config.toml
model = "image denoising autoencoder"
downsampling_factor = 8
encoder_mlp_ratio = 4
encoder_head_dim = 16
encoder_bias = "all"
encoder_parallel_block = false
decoder_activation = "gelu"
learning_rate = 0.0027
adamw_lr_other_params = 0.0011
batch_size = 128
epochs = 76.5
final_lr_fraction = 0.1
Rows from block 4 of the encoder, named by matrix and row number. Rows with one number belong to one neuron. Each number is 128 + 32 x the weight over its row's rms, rounded and kept within 0 to 255. All counts start at 0. Numbers have three digits each. After the name is the row's rms in percent of the matrix's.
# fc1: MLP up (encoder.blocks.4.mlp.fc1.weight, 512x128), inputs 0-127
# fc2: MLP down (encoder.blocks.4.mlp.fc2.weight, 128x512, transposed), outputs 0-127
fc1.66 091:118146115115122115108169145169118140107145179182146113112181095085136105150103057105126121147145147088120139106139114146125166106182117160159148133101105156050085113154143100157151123176132163167120092145142160117095161135099094095180071120095102072151125048167177070146111135123138144175143128156099199105091164129153075139173118110159142065145227145136109135059107146100118114127100
fc1.67 112:099152110132106075140130106202160161065145113130134080077188112129118148171165115137140153104190208178138074147125114098113162152081153102054087149155075116132157131153151082109160145119167140140092130146112177121084123144153142112132130115168164100142143092102111105079068157145054153128145145156109086121135162119147062152076127125059115087114136131103090164117164189155117131136156
fc1.68 103:141135106157138136144153074121147095147077090120172114143146067168131131109122107183117079127124155072122099104107174150100173060090128134146209100127150122151152182104148143154158157128170205082164129085135147085101149121189086124172074103129121127140113115108142103143163111101149197151097123137056153121097133104125153133130091089084130093107074159123124094059163158186134128175168
fc1.69 116:175061134135073160137134182137102101150111145144142130103117103109163067159118185096122131142140161082116134148104128085158137141148119114157156119142062154136179119115139169186106171115059100068150113095127132066133161101152137168121129169139148109130117161094137104093147147176139129096182093164140108114079026109129118112167144126110132149099152115104160056071163153137170171198170
fc1.70 094:095119107120103142138109130106110091158103095158138137170122089178134124154056108126095067099140102099166146150135098114155094086109103172169106168150119116155060131083179137070186170166139127164143066118128159130209165098108163111083114112112126168099099118138099103177231083127118087116116123146172163147119112111086143177108085171099138163154158140179112156134125153149089143147080
fc1.71 115:052142093064093130161097104110217079127080169078167124134128095148127143126103159132143114127134193159182117093200133123068150191082126104136095150133104153156170111096136074149151133159165107147154100142092171138172120185112127124136150154093131140082101137121161120093090157125106118142085095183194100071076155084160137142169151131143135138144104092094133168077127148122147131106125
fc1.72 076:154149167159091117134164167167056143113130107128163151163140100158141152105136142198156069123130140095122105133084131099141121144071120112129145096132150124039162096061138088164138140111117192089082163108157141135092199162133059133125172218092172096159112109155112122132085133127149166200123114123175127073106154076146164114133162152135108079147149127082117094127137107133154136117092
fc1.73 096:135135122197096161200125144053130109140096100170142159082173114118073101079159120143144090150077180180148126085158112160049135118102097117106119137142166152154188119128134103144139133177111107127134110094112131075206114140145136165130137122131177099134132074149130138108127116203148089087156139094200167133141073173166129150099154091086121117116159088129080130084116148128124066127119
fc1.74 114:137138144191115141102064154146114106156147153100115132035165151145109140101102131137090154119163126096150187133219134159181101079157145124111135173142156153138119098072089104131114147162083136117112099110102085120095169117121095122124167150129195151159135104191154138133073107121123126064117164138068180085159175096178086184083044150114119118122144105089133091145131147138132116124152
fc1.75 109:140123103136106134092125154167126149082137152147107137156171125097100148145063132067116128210170113117131161137173126067122096102146137150145109137132099097041139213157092115154138242088147069166159097120111104093100107118125138145159086124092111130127157161159119172116130117139107163126168167119120063145118061138130158141081103137138111127163078156087137081125168108129128188173138
fc1.76 084:076133157155134141172135116154113134133129059139139158130065128116169094109170114095098138081091098157106145186165119068186159114119126117095090121136077142098160137106123142145109127144098167075141125119135118158164125079185103129143051110084159085137140105121050123156065100132120132161096139201117106175126130097105150076153141134190145107180175148132148215121133146146082139179150
fc1.77 091:167097084123084147150147119100074097090138148181148178178142148123104080122177133107107152102177140121175183110149085129143128172122078155097159188114066142177083136112145090134140076210145067170089155146114113101155116192119116152124138121202124116110121118144137144079123100115139130136183081133103110144175121109104148088105155146099079130113129160070156094114129189113102084133070
fc1.78 102:150116196114145124099136120168183160120119151056098139150124107155106120175147156126144086159140088084133128085121158132171161074100134110123078158135110165203084185159100105166128122114167122185166136104113116083111119103122149119165104108076174115146112088145102084164134129108159125111126083095152136131098227074145162081128119151142107111159168192128086088143165055131090080120114
fc1.79 108:147129149165119186125098202120095173121119073128127194161143154082141205146125175102167120113142124155150142085214179076082179121123148153106111076115122184147174137083130175143050104090094079159107129068075154161105101111148102141178160148111124102089140121085142116145098132120131128123153113075118097130125150146140105083162169153109126063134096122092137167119125090153145138125152
fc1.80 086:172138165097155142010112148162120107101115105108141110097138086152125104170115100146142163113163162139130094091129097110118188095128148121146118154172131109136089153186136100128167170115125119086153157125080078168138110129119120181152158143124155100102051125163129139150137151109103150179141151079132154127110115077156181098244131056135127133129038123112105142130146135083132161154102
fc1.81 094:130074096128162127103158115146096138145168111110180093183133129131202100179106121164162118130174125116093077180116130152130056090152051145155180163128194097060124137129105098100147134118055128129124086143131145168156081150113152069106130133079152126156109125124148120138192160132117114130134168138213084122131108132125110158129125175139083092173162074119123075139130125121095064132159
fc1.82 101:134089152111179134131122155122109137133126111173147126085112185072149118129066126161128095152184133133121136058073161084108144160139134174104082100160094172117103133063119171134109116119087106150116140088090068096164116068147090158075124132165165074152141147116123158092181183163147140130181113112111105141126132056122151105151143152189067158128121146188110134182116148112171166149072
fc1.83 094:130139136139054143118102136107158107102136117155119146094233114107152146147119103075141125160135123165116113124111110141151115145094140098160134071161128140193046125189182150060189136136158150175065161061095131163097152130122153149123221127080121162095108128138155130113151151158116098116110101085098087136106093114119148094162135161089098155157143131075134095131106164181080101149134
fc1.84 092:161143141122166097086121061124123161175159071097135132164099109092154122175135144098078092076107088157120174145151165110126149170156161131168076177096156123113170116142133119140112096179096153072194128084114112197174063099135130106181105100136112202126097108101101121103151183076171133085104155165126088090132145088110141113170089122119139119101151152146095185131147172175149133108112
fc1.85 111:135165181094095115137095069140116116153105128169173130131148081110160131163167144089112099121096160108123049071141131144112177147123131157189166133141147138134113151123160110145112080163135144160107089078089090116101136135136071111126112110106084155094110124173143172191100116217173225109143135093113078099141102135112108102125097134090123118211162101104139105069143124154146086179129
fc1.86 107:123162116087202117121169124162165121037137069088117121105182177133103145128095144175123101097084109145087180087119160105111109118146135123111107208155110175114157116125102136094117162171122159154115094122116130170083137116137124110128084127109175118071119113118196124098156135099091106108127122169161109135167136109136096136146102183106144147165064146214102123084122076104145203123180
fc1.87 092:150065157191133097119118147142160140129159098099145066126120080129112097102130148119121106060148110157184153152102105110161098154078130139092147106081157175145140192155119128138098096077100062159154123105134184157160072132099167086110151148085160199162164084146169109060105099133131090114136117148102140167095114160155140175159144099103141130108173048064138131140084130140136151105163
fc1.88 109:141163151166116148161105113095112139091094118081110108136095067163107184125190048114163102096164170095140165099171141098097148154081183139129174080143125135135163122153086098154188122080045076114134086125145115105141079138116188088156177124115100133165116134140116129072103142088106099126153115107132141098119130142160151130164091143138192141098123222080149144123156152109108105171139
fc1.89 090:137125157158163133190134147087124105058134164086139128092124068138131149133123127136103118102098196099105120155182090163082169098136160131134116157161122183078110090142133125091071207125085143120131144187123133098086156102132086110146138151158135088202184079148110165180161153067177092106092087157107111116112150127150182051158157087163144126099136119098148146095142101111141111112144
fc1.90 129:118117122194088147177128135174063166165127104161118156137130138140078142091144096156114162124159113125123182126091161158091088155186103131064197164125183071088066152175054133059142109097163106070109168100096104132161118145106133105100131132158120133137126164130123098161149073114126121120105142125079158161134127115164180194102142128161105136122160187073136160121080125081114126147118
fc1.91 090:108114141144136164112107102066062131167080144201167124134173141126118059131129129144121141088126175110162137178094121093143151070130169087152118112181161112146154124103120081127111162128049107115163124164110176151081111058196174144112093134173136138116155151093121135102083112090088162096124156121090142074099149197120145147204138102139088136147137121112126161072107182137099116128157
fc1.92 088:090127195177175119184108078118117172134110159122150144102088133097104072101135122157139121112193170110062100087145130183189147106119108116084101108141153124159091139161065128136124191166148125131123170141110100098120142090056095152176109103123121109120169119096157153115150072102144061090170135142109143122099206119141152106156146159053151182124093169139130131165166092138116115096147
fc1.93 079:164144075162132132158168132132169164198136113113115171142101087183160114124152146124115166103130106109133145164096119109138071101115110124151163102192100113141121175123111133124131111058124115039163133116173100130180071184105119132165128146092108142139075182161171207180069108177078110100114105159106116129150080107140113111093139150142096124114161148158115061053130159154157123103106
fc1.94 115:130137121115174120083094079126206192202151119134141153091164100109187051132131085165126152106164098177107136121116133117083093130108151079088087163161155156186124084127098065070187164127143149159122160140090104114147149074124097104153139108146159096159131090115068149122196137158182161133124117109106138112146149094144129152161102113122097076131152134098150189122119154106166094121088
fc1.95 103:119160102174034130090142156128048130147166160132063110161198132109213117102192146089136171076121127123139160099132165148147110129150093131081157111104095107142115111207095160146111094182141082094145094146094129129112094118097122065161195140137099093130112112183157147181106124154108150095165108118122128152057083097159102134091129150147145147159152140148140105158125131111160117119130
fc1.96 102:142170162113131218120154127138101104134149180187108155137137152142108137125197147121138153146097099134169115077136097133127085078104127167086118156152135091131193151134090087117148145128089090163123132115182088113121101088118199133068150165072123141122101148151101123133109098136136163083114126101139141169176101123159143135135069145125077087081081107205112161125134130109114213078063
fc1.97 082:127161096142152100115042092137116152175194072155147115116089145053167131130097087144101107112175117104136183149156134096142162143111084129068078157134115128047128088079057130129175136130147158070168170125115137060173108098085136158133139149130138098160167098155145078156155121141105154150126160153119115117131139109120170143154130094136125108082105163092158209161162138129133176123096
fc1.98 109:100165148172137094172159095194134151123103114112095151055168137112187086098116102111184120165117084087128114092137162119115109152068083100119139222145144170136117126165114125148084119075120139115100183173107145146115119164110145130112148147161110133170090121085126147130136162142128128078133144062143148085144153154085122131159110160137210104035172088133085085071141135155125147122106
fc1.99 096:091148150132155129158117093062106115147134120154110145108196176146124095131162105188102141119184194158097141161105126130113104168127125093107112059102132063103148149098156120126116143142119120152087070147100119151113108134124139083128180218148129110104134136135130132115209052135098098149122168141118148145085055194141118196120081080095133088164173151083108126101121128154186117125117
fc1.100 099:124107089131123145229116129127122095166102113095138116144183095160147147101115076164145111145101107139120047141124166125127097126136158102153146128128037138098113113176110169155102142104101196109186145149135084082163137101124098154131130100166131144161183090121153171080149091110151159126076088194159176108118055124120166121160088118073133124105129097171144079100138152173110168169131
fc1.101 103:128119182113130155149157116145134069167081159144147101112164087168098131108201112160091124094099101123144152130150093078113103113113162104172183178135108139180138204157122131155137060147102172134171078126121166087125139137197115140159159143124092165108102114096118114158144132122120181104139127088116097110122102097118153132191092146085095117170129017117090095138080137161084093142176
fc1.102 107:126116105173160156140090148120050123135156132154159124151113137161157128164125155125114178131156102143113162140142195090104094097122080103117165132189130137112093140104074115105121141112159189119119116132109170119138075123125117088119131145122159093079087094146150118165121197190067140106086119174113120127096066096170123146165114160075118134114155080087211143154059138172051177106102
fc1.103 120:166109117155141187110065115099102138156123087116158125062125153083120100121108154155121123057172130068208089120093159162139070171101059075145082092168106154168141173122153155091091158120119126142080080149165171155103110135150165083139170092071149110165162152141113095138083143139175138143182157147146113143154147115092164145126088114139127108172167185105142120089109140101144159103133
fc1.104 092:113199113127086136140104127110153123120101112121120139091123118148105138160136230119110163113133127088164147165175122151163167144102057099127094066136074149116120160163102172090074102139183143125104067099111113156098120145138126124157142177098166108104074143121181141137111176112148130131172126161091094151145127118123072162146111144120102072082159093048132104190207175158089141132141
fc1.105 084:094123150171123111151124180091095072111167176113144124148116141150122075073079159121087127183087133133056120128130107124129137181172133106169145151100101149144099119073116104195080180091120089130121187176103187158142142184145097156121128062040169139090162110080139127057150130136113104168098086176170131125131139110137130170104153121130082117165142143135138085103159151116155156112133
fc1.106 114:124147127122171197122139133122131138165152079083098145101054140069130093081129120157130081172156117051176096142158110159129173102140165113188096182086178135118168103137114112111194184098097172103132093084116106115160104130148177148150115148118125129094153191085107169132094104161165146088128111095124133108146114168136105093128114084131111156112137177107149039170141160108101079149105
fc1.107 099:083112150135115153127085154104142107099147131151094149088087100128106159054162133083140073142134111168171158116139169041161115095100127157081144151110107085133116113115092168143143124154139149162106105232114163119140135099117097117125127166148123033185098142154124133172152092178112147148196105134152160130121089143174140093134152063149177059146068114130157145107124110139116174143156
fc1.108 102:127091141154150108123167091121146148120103087171127101128095129123162070152081126124147092055140117161085109125117113073100147089122140116082101165176104090135073109120141127087123164156119118124149126131100115204126104142148085127143139094207140147141250121128150140116091165138180096119162145161105092147146110154112059181155145106124146162079187159169180175125090113133134149062128
fc1.109 101:118175139129138131131133086190179139143131184126157169115096147146132140112116148092021166087146132086145161167118112089160195146154120155105094077083119133137121126155077191103112115121178168103109077174127134166094196193090169141148094115117146138108118137148082093138195093140148148134097080177124142150102113096129123111103156133146059075148058143127144094103156118132103137094125
fc1.110 104:122133125131138144148087146089122184122213056120164137104104135117130085127049137163114070123121165106157120123098113166138122127116107108121145090129115142127193117126103127133175117107053078072124087174189139136084069113099078096184090116123168140105203129090163138110168130116165129147180146180179135118133180102140098136150128183099156142124112098133154200126137140154126133064138
fc1.111 119:168116107087130150113117144176079175116177147096144166141079119055174155098093135077134145158072063070124134162079097195189120163112103161133117123101094173126114144130105172086108132047113120095142157129129108146122162208110093135120076138152115160126121107139150175125144107123129141116146069193132092094139135142127143109070145161146137184170147175146087159194123126101123151123110
fc1.112 095:179182143165045137157134147113118080150090166119146141078125121087101159168209154102126075111057077127169116132132175129135174119119081116126091165135116177102077137135125138073116103149153131132132168120169111112129077171094093164142082166142153131050126158114197152116145129135141095173110137131093090136121099105150103093208137135146177135132134135111125075141156115054123115136166
fc1.113 096:172128122141176130084155126172161121097172108143118160135101077147142139172122155155180075135122130133117150022138127096105101127096203134073118129129111126124122162135112215194142117139105146108154088135121116078144153141183122126137130121105150124124045150109114106121093115106141147104093184107185101160171133044145092095068095080150124132156134112171154130167199140104086116119119
fc1.114 081:106144074135097115172126073134126150139145133168111114129107147130180086150105127167131102084173104122146094161134091176049132128135138057172123180136173225159108119062140116134099114100112087138075109113120175167136113097105100126079125160158143148213116131094179131118097183102136136112187126097104157160198138079132108076171095141116150130094129136147075115106112156151154130090146
fc1.115 093:160128158064119095160070126156120183133171173102152133132132114154146133127083088149168110137100057134056119103069155101158107105164160081144083122206107122149161119172093183115142169079091117115144160097156097149109133131144073148138118110126078128147132082121094159068171160120164172145087124137160186117107164120134153170207069124074122165137117153069133106125134134160112128116131
fc1.116 101:162112126107088072153093100087130083185173202144100151073168163130128139170111136151143178144179122160099057063130126116170122133127089096120119123171150125164139121125145117166110123151139130153157152116120061133096135104198203120164081130148174117151133142160077129145150149080083212143176143091059131095115112109077172085114140143135159095108112138082095140099130131115172120121121
fc1.117 084:144203140105181124111157117107103180149136118169157113111147118161183118119144040129155132125093123130079164134112079037149138106122122126150151147095143113085082096090119119136113177085166151099082150117096149188144133148188125106135131176145116131127122103214131124170126156109094108135048142097074124173119061143151092111142103110157097111113148178099169151152112095092185151171130
fc2.66 109:143102132159147154134079102097124134115086142107118172080122113082182106149074128161165103076125191189114145160132159078105113126061145095099198123127116117131183130143084147142201153148185150095147134178101156101162060138155112105156095078140121129083094204101116115141159170186109108170123132084184144170141147112119120126078132133141124174138113120098142153075121094161088108108095
fc2.67 071:152110144158123202144163148116086119125127107170149132197137144145116107087084137139088103124058092105127135097146110119168085108150102130204184132084155137092113095121069169126113154164072115126170097117151103133125149181132125183130127163082120179139109127115129174147177105126164089175127084144158194126086099110173174104141119119159077139105110076140175076162083106071118131133065
fc2.68 078:061168165133082173137113113138105158173061120136047123101105144126169150149148177116097156122101138158148122138097145101118170065170112101163097176095193159164126115157154150125141141169091149109110120132098149201125097095130124092130065097135161113099087108102089094136162153120149158063076062056103129144102159134144154197129119160156123141188118127148145119135148099148127130172073
fc2.69 096:140166153078143077114127108140154163110139096109094119144116156139110184099107107154104111141094090139173119131169103133081161107091120142080049164079217132077120127164144089055146135126201130186118126141126140177122145154105113093132172081137146131146171102149115162120138075083111103135102153122124162096185223142132164144099098084133113118151121123164095204139124131124140108068091
fc2.70 089:144103176105137124130118082135159159073182160127098103087100118138117126131147146066155154138170172171176115127149140120111152195107209084121103067154138107104178087109117138128068067130188092130118092141105060091103086093166140150181137175132133104173130159143107124077079144159112125163145141103098089126129188129128101142122147108113167169130124114086180146169160128128154112047090
fc2.71 076:142159140160173143117196113150089123140113105158083137147108117089121101158183117168125151117131121121095185118076145147183134063190114159107128134133136111130139126113113162098105108114114166138083158128175109127082158068166151153128090144124118058157106084146140140092178162135160088128169142109115159201196168132047101089074113107105122143136059173156083152115138110144071071157121
fc2.72 083:145104114121106113131070162127132098119127123157126166110134116120149107141065114142153191157111092117103171121166098180171118145125125140095103105089095160178137169120105134116066098109113119088165083212104161162187145112099135102131122163137127116077148080148176125170189177113112144096114124155190112135076132160154140051139070160159130079174127084152155159128150122103037118184134
fc2.73 069:140157131057171068108092124151114182112128165122183110130157136138160184149143098133115092124164104107100122165134098093198165113134177160110099184106153178080157076167174133133110172138132184112072122194133173147085139119125062130138138139178082064104143132137105107183137106128122111119128123154047067147129150091097144135106078138128121149139085113090122118159106064093135141147155
fc2.74 127:159068180163115087171155128116193138155160147130135138167090121126093150123125142148085147163083124114126072144101145078103112122127045104130141142145138094175118098157142153165159155135143075090103161139099138183119104188097178063106128118097174118121180122151058105097143161165097081130155126188109159148144124175151068119103124108137117147081092104174062140161128117138177079115080
fc2.75 118:122163102118142139109149098120109132174186152153121114126151153105116101103149102115155057144084121124136142113065096138118165122065107083083136130146124185143139126136132170171120119185126143123108118161147085094133169131169112148047122178208165102147057127064070162127115141110144133207193096128121146139147126171149103129180113126094144104121120147065096106102138187133128105045158
fc2.76 096:117126155141173134104110127124117125139149141106089119109103153136085148168174100135148098082108103135088108149116127211112116123166090093144143206070080178124133159170100144099120128094146056140173158158105167120164116129087152145145057103109112148159082133103154105129097070087152157132102168098100157082150138144135133196186114142106152138118180073182122070161195141161169071118153
fc2.77 098:067190139123136071160117166150139126142158169154067118196106135125160111141120083092169153135099110146203116101146126177157118065128106099156112127140101100124097136135083143149071169098116130090127067152102128153092086123092121071100107135063133077141130151141140147152213208159163115097130149184134129152136137137130083128151133198162096099123170116074150100108119080095104147132138
fc2.78 127:118155137081082134105155177125180081155154157045136136131122152108140176121164117126127118192109077121142137107134114178110151160139174185171169136107112123173187153133125104131131118157169125104126150087094090083096115169058131117140191138105099122081129108120111117215137136154114116168095114089100111129153106100122150068123136141076148134117134186133059147092030156102119109148168
fc2.79 098:156126101151154136159172126102145111087140162108166153107064092079163113068161159122146128156111151065130095115077097146111153132126124111184105166085116200108115152124119158122161121157101165122052150163095096117186094120117094112121128150073096127136147116172099174157110158104083123174112055141144172144138135100080153184156130220167140133109115150154049114120138133131148104181092
fc2.80 071:164125117137153040208061125115146136159148146101113113170114113067118144054081142090159143078141182109150100166125133135139047146136135120126125167125133105128116054067154156146135110116140104133106122130161181144195137142090105127156173117100093139146132148099132097075177151077151100106155081178186142155104142112120096128121073149128180151104117127159134137169127106208102122162133
fc2.81 097:103095092083129131156101101142189131102173121164096125122110094144109138215092102127104147146159130018094080097128099149146146181106135103121113142159105122148148102098108135153132093129125148158098200139161125113126177131103212140141149128118142187145172209072105172152057106130162174148160132158116088144116134142097107088124187128142123094134130095096077166109143126065105131107105
fc2.82 082:156106176130062082167118076113130131139092147160094101147084118149095100141200074138097190157116140113128134193137112129139086097187121087126106114062134084158086174150139084129205131172191154144137144114136137136126162135085176094191192123112119137125165143143122110128087111106196122131093093180096120175133093154134132146109147137118151091087123135096113164100118169080067124116159
fc2.83 109:103098162123165089126141117155202071103094084148169083122108199163056155173138121139124121125111097143158163060121127106116156175128154127063134149134109124141176140154102101117071119127088095161136139152093112178062093125135170143145107095094144082166089129156172149179101103144143111140113122187091168127158116109103119178153140128100087094143073086172101150171111199150124104100166
fc2.84 152:148133172148108139137176166136112063122145123140160102113054133160076121125186115170141083170071113131110116137094130175040127197128115144143108139153116175174161176111063141110140121111177092116087101113117131099075147157120169077083174103114147099112074111167144101172066136175147140154148114170093125169135070156149107103083145121112123178145150101162102150141094123119154072136152
fc2.85 072:142115162180152139129098125099137165101152095111124122096124175108121160110108138134137159100199139073171107164150158172182061075124147102113102093155096146152142140136102123146077128070095123098110131107184170083138126084150170125125103121135161144131162127090140113091154150082083014138072094120108171207132121135153175151125170095158131151051151113098149181157107139104100160140118
fc2.86 099:146085140137091140171141139093136105183135174136123088152070084160131185156162100109143137199131130113148073161151149065117101176163133138136123102110154050131087135111072079108112107100170104105139154120144143132127181107151209094147181105117081158131161140128134140181096144132152151155077093084105134113156112137154142053086078111162147101132204130117147157135138177109126088111072
fc2.87 066:070139057118094174136141140121144109131172120103147192139098067138114108138160102131125146124103089087104153142102181112143161115082139097120086124126127129069097112144154158117191127165097206114166132143108103167131126173130145140115192129105109093130065101135157139169140165088145158117097104120041135139129153066212191101129152104148107170112142095124123128116155137058152156165062
fc2.88 097:111104106125153119132218158097117152168142155130163088117123142170102116137041167089099185125101084098127142156122100163153144100134119121116121107089139071143148098066086144096085160185136120081108163127108117119084159117146115137125030164131160155132142186167149136124157103139190167139166146138105148144135100143102105168141142137063039087181066117141159123146136118074156139118135
fc2.89 088:137189084106105139073091088161119123164124164124116124159144211156063113200167075140104100157096123142107140126140153166135128040125116112113078120145154135091115178060133093081179121117079100192102154108118075137119148168138153119145154177172156133091131143085161158090129139115149174122165160077167073138100094123136114118119154128101141120135094119074165157125106088190144111145118
fc2.90 086:127117136081113086109082134104150096094124170155125138142136124145138163190110152086110102118128138156129084135185071093143163090075156134162065169116072175130184082086169134227112148166087183163167079151149174098092094126147114142161120141106113134117105130133107122167102127144139129136170124114193104058107120124120095105141106155126164114160106032181135089140178142150136135117133
fc2.91 132:154141119107138118105172130159111132148130153109141125096081110154104148158165094132094082183061127119080137140105117127115118146098128111153108106138112148128141094176167117134170193091132115116137157106143124116100117173076189097138162124134073101098135139165112125201070094208135142177127041128085109179206096127125096134077121175152121162128157165134070176114071139082161087174124
fc2.92 131:110138106097060116099163191143115118152071160126105137117179110156143152163117105125107094157105127050124159123111076141116120188095192119192119145104092115111121122108116131103162061143209219124118134149071083139118170139135117144119173182119126156127109107144135102212127142140161129140095177099088146182115132080149149126114113121120105109138079109185070152132087107090139163155119
fc2.93 176:122134160110116109101071146104096102114140151055168081156137189105167108091210137133084116126073130143120152143142135126132158141087174162103099155072142142054094123106175105132142105129156129204140124134134152132169165124170113134066114126109121099133130059111125148107135090092146102113098169076148167093120163113074214172136111093118150133166156163148103164101135170144184135138063
fc2.94 075:074085141157130131166113159133073114040131155127147116141064155122126142153163140125119122162100163098090106169083120136145148132126140084076078106118150157103125080128149163138057099137121082106114043071166152126136150127106087157139179133098116139100175202128177147107139204107113097105121130146098095126148124131068141139081115162167147207109097140191109135178173129139129142162132
fc2.95 086:099116106143232134145133082106099109056124163154087120092117120104087132186141200124126177132139153128137116116150153119168142139114104178167116151143134166141069113076109132156161192097153116135115122107146085157099093128085141116134058079169142163091153103040138149126111085101090150142131111156102084160108098136167075160080127104101081153183145144130166145190134142152157091124105
fc2.96 106:129146063135158099140059138157073100116100084151197123093122113105143119130100176139132128148162117118106148151143159182107124118110124183152193096090120125104112071115134116092177146131129139145141143156113196112195115129122095153123164083157090090144124109109183079146122168132132024115103051085180119140088157151170097135129124101111102172179169165098143128120114081124185116141161
fc2.97 112:163086176129118097187135148166141134141133106176160139103122135112133124201150069096129121108112084115139093125052089148076128126149207141099088123142161096099158108135075114149119100131149156061156122075097118097124086083118154114152159156095179077191179189132154120122130124140161151121121120184158124173179099142102095098134178182102072142134145165136137153099154134093073095094161
fc2.98 127:128174091199131212126095077119096116127107139156085116077103121070103060082150119108119155196163075164119190135141126121138137201146160092116139141137051167103147071074141148156175130194125134147170115141137135172130154105135138119105096130117087112075104095095097172123124153108107144118127147077122130151118103132139115177095113181159166129147100111086145134166179123112165140083161
fc2.99 090:120070125118104136130133125131109142135170175147117164130083125080180080098130145092137114174103127122083133106217112139178126101162115171125156098151106187121196131124082169179152192162154131121189194129145096076119132106081094160136114130116162149138137113085076144125104149112081152078182137101107080100157210069105135102099135140158178083131133150110082094116116140087152141099120
fc2.100 099:113132157126129138119138076139100129114142174132121134186118139134168178075133189120072106157063150153146110167119132151159134092124108127190103141080093124113117096083117163067206118100166113107123109092167077117138153112166133139106117138140168159081176074128130092105118107160090107105166173181154101172170148156144084187126098158118077169124055124079130089143184186102136097106108
fc2.101 099:157132094139071139139087150136180174127115138126126111084118107071157113106113110143179128147167163114071138131165170201094089131115205116135125109175178113123099127105153135093123121140174129039034129143184153101169121109142143155107118120054109128186098170163128147107124150118068115149085151126069139165061109195085129136140148172167178131105117118116132126129121129124108139146099
fc2.102 117:118097119142131088148135132151189177096150111156098103135129120069069134181045092122088168155168084092145087082090127131160139177143138139158122125124157090141159114126126100192177099094148099118084130169113094160073128170110184134148093144139169149068151172149130149065104086161088108094139141101155122129198152115128112128109131133153174100162128116128115195170148135062109114107061
fc2.103 142:131206092108072135085124138124153127139073127087129135139113099148210144095155110132111134154124080104142123099096099068087182166102120168178120154108186122107085133148108146119134148178162158154103135141137048112105139172122107083168179144072121179106141091191100121154137133137140142096146156098108166115185145091127126126167171163158116123163130140165089059089103135044121150151096
fc2.104 085:095110150131121123135165110133139093087158122065120094166143154093180097171140118106089122095106188164166089120122088168127187100160149180075141103090173126138151110066112138088115149164101119099164080155080165131160072191123150169152131168100108177146208118178150147160151127093033122125105094109105104108146121119049133136121112103134134117182083167116122098113100139172132129110116
fc2.105 062:084139076112130141138210070094187093047115090128144160153086071126101071091156118153109099103126143117151176115141168044159117120107090187112073136152147152166116124158070124052166140170132148175171103102170112122126120108121126089176146167169119175141115166128110150149161148143101124092149100110133108149181124119113114129123154156149095130154131123170164128105090172096121078182132
fc2.106 071:128112138166044072105115120079160157079130178154123123145175138175066160116074154137115176097108154138128136148127140124124101178113116094082134178125092161077077144135116161118070130139106104132146120174129169138085112142100106073115118134128123150172161110180196100135140139089082078113096199121141123131148081163101150135202185167123126115147142069143133182146110082142134193133121
fc2.107 109:147127101119106114174137121127093118106143141140140128184084138130155118146146105179130087067126123145122036118157134159121110158181077117137151146095119075173122177165136114075184064111069063126151141160105144138158088167137109153114164140136097112160080144166096165183131119111212111080124139224132156120139139140129132072124117141089149048094166107126138078141142132150174118118110
fc2.108 102:102199081152135155114113153089117072071111165120071053111093111192126108093116183096089161112141147147110104101097124122152138255132125117155114146094183172122109122140113153172122066086114159146110121097103141081156123089171130144142095162161126157118141103114165162165154158141157137105132145157106094148119134144094130190175144138072134139144132088131104086093163098141134159143114
fc2.109 080:130122141088163144094137144117094088188112152133219101115194140109149153095095155152120192082155094125119149120130135094147132115133081122119171098147097166124113150152131150067123156150019128141170087105156175164123119151134163109164057118167132104121118080110115144179172147116101086113113132064079151133150113186150187165090095119112118124120077130117160093119188128137176132078138
fc2.110 072:110123123122083079069212101177134089148068143124109140128186101166107124127161162135045154117150101096182167090160140095107167117159128105122091134134134090197113122142147124092089135166212165131149105149120083159158113122161177132139136172128140141165057169111106104149104144094131168103101097099092126104171066126088136084125136089118118125147180143175068098112160145112126157157105
fc2.111 094:129149185147093220124181087128082174120155158093133108149079083160123193139132155158127129119117068111137089131108122165076133103141155155196145146130141122133157188137148167065110123161159103119149136145141113106133135108117086064063143144123129149137089116164158103140131089147068148113114107120139137078150079166132129081125077159117134089069141155155186203063122087096093136137121
fc2.112 085:103110117135140180181092095128143172071136196123125153086131162082127125199139154153121176103155189153167095105072177116158109158145045127108116153136151136145148120165138094091182151117117126140164086101112146159128090127082148093152119094128115155142107119106122164130090102129054176131200111092093114061197121175134102143107151089141160107136089162098142125118139104092142126049106
fc2.113 122:111092119139120120139163180119144087149150114059136131114081123149119105140177147155149149125055122107137161138069098141094099112178067141208181114136094141186151202132130125088166164093142160125099136097103101141076143186107146135172132147149172147129088070167122129201120145094138133118144072145034123138164079128170165120099120085171161154145120141126104124121093069099131146122133
fc2.114 119:137075199129096130088126195085111110127141107080153113159177081109101127136156126109096162115147188129136150108175106124174133103130171181041114106156129076107166090106093141107080106158122161106143140152138129114103133127157098204146130115057179140101136199144120124152184079134140105140158141159134098103086105195176128186130156137073087172093118182124136106157131102119145107113119
fc2.115 093:141106131110104097188076143103146135159056190103102080046113180087155112101114162148122185127136153106108117096139096142137139164150122183184129126109108102070111126115135110113101177127187102120196057190181169139169090122140148116190165127100086106111119105147106122101146089109146139166146147183123123079100111156098127133113145129148089178176141120127160067122153147068150151136127
fc2.116 112:097100128128159177101103154180065110094106096090118120182134103140157151086150087131135072091111131112131213138156111171107143119113189183135138109078095125123166127102111112129161135141077152097153146154112148119194091172064093170135128124173107192110166123056160129107112069179164117092105140124216090176161124134123131160104095082104134175126083158140119147153135107152106133107116
fc2.117 108:088166124102124119096175134158138181086063110098092146164150110146120161116109050131130093098060182124093212149135123113124146161152110137144074116090109121164160158104153123155118131128188153113121099105097165119078111146068123182152100166070164171079163146166100152162104076156122108146112084124111086165194134104089110120134088144105169122132090125124147130159106131131161092176199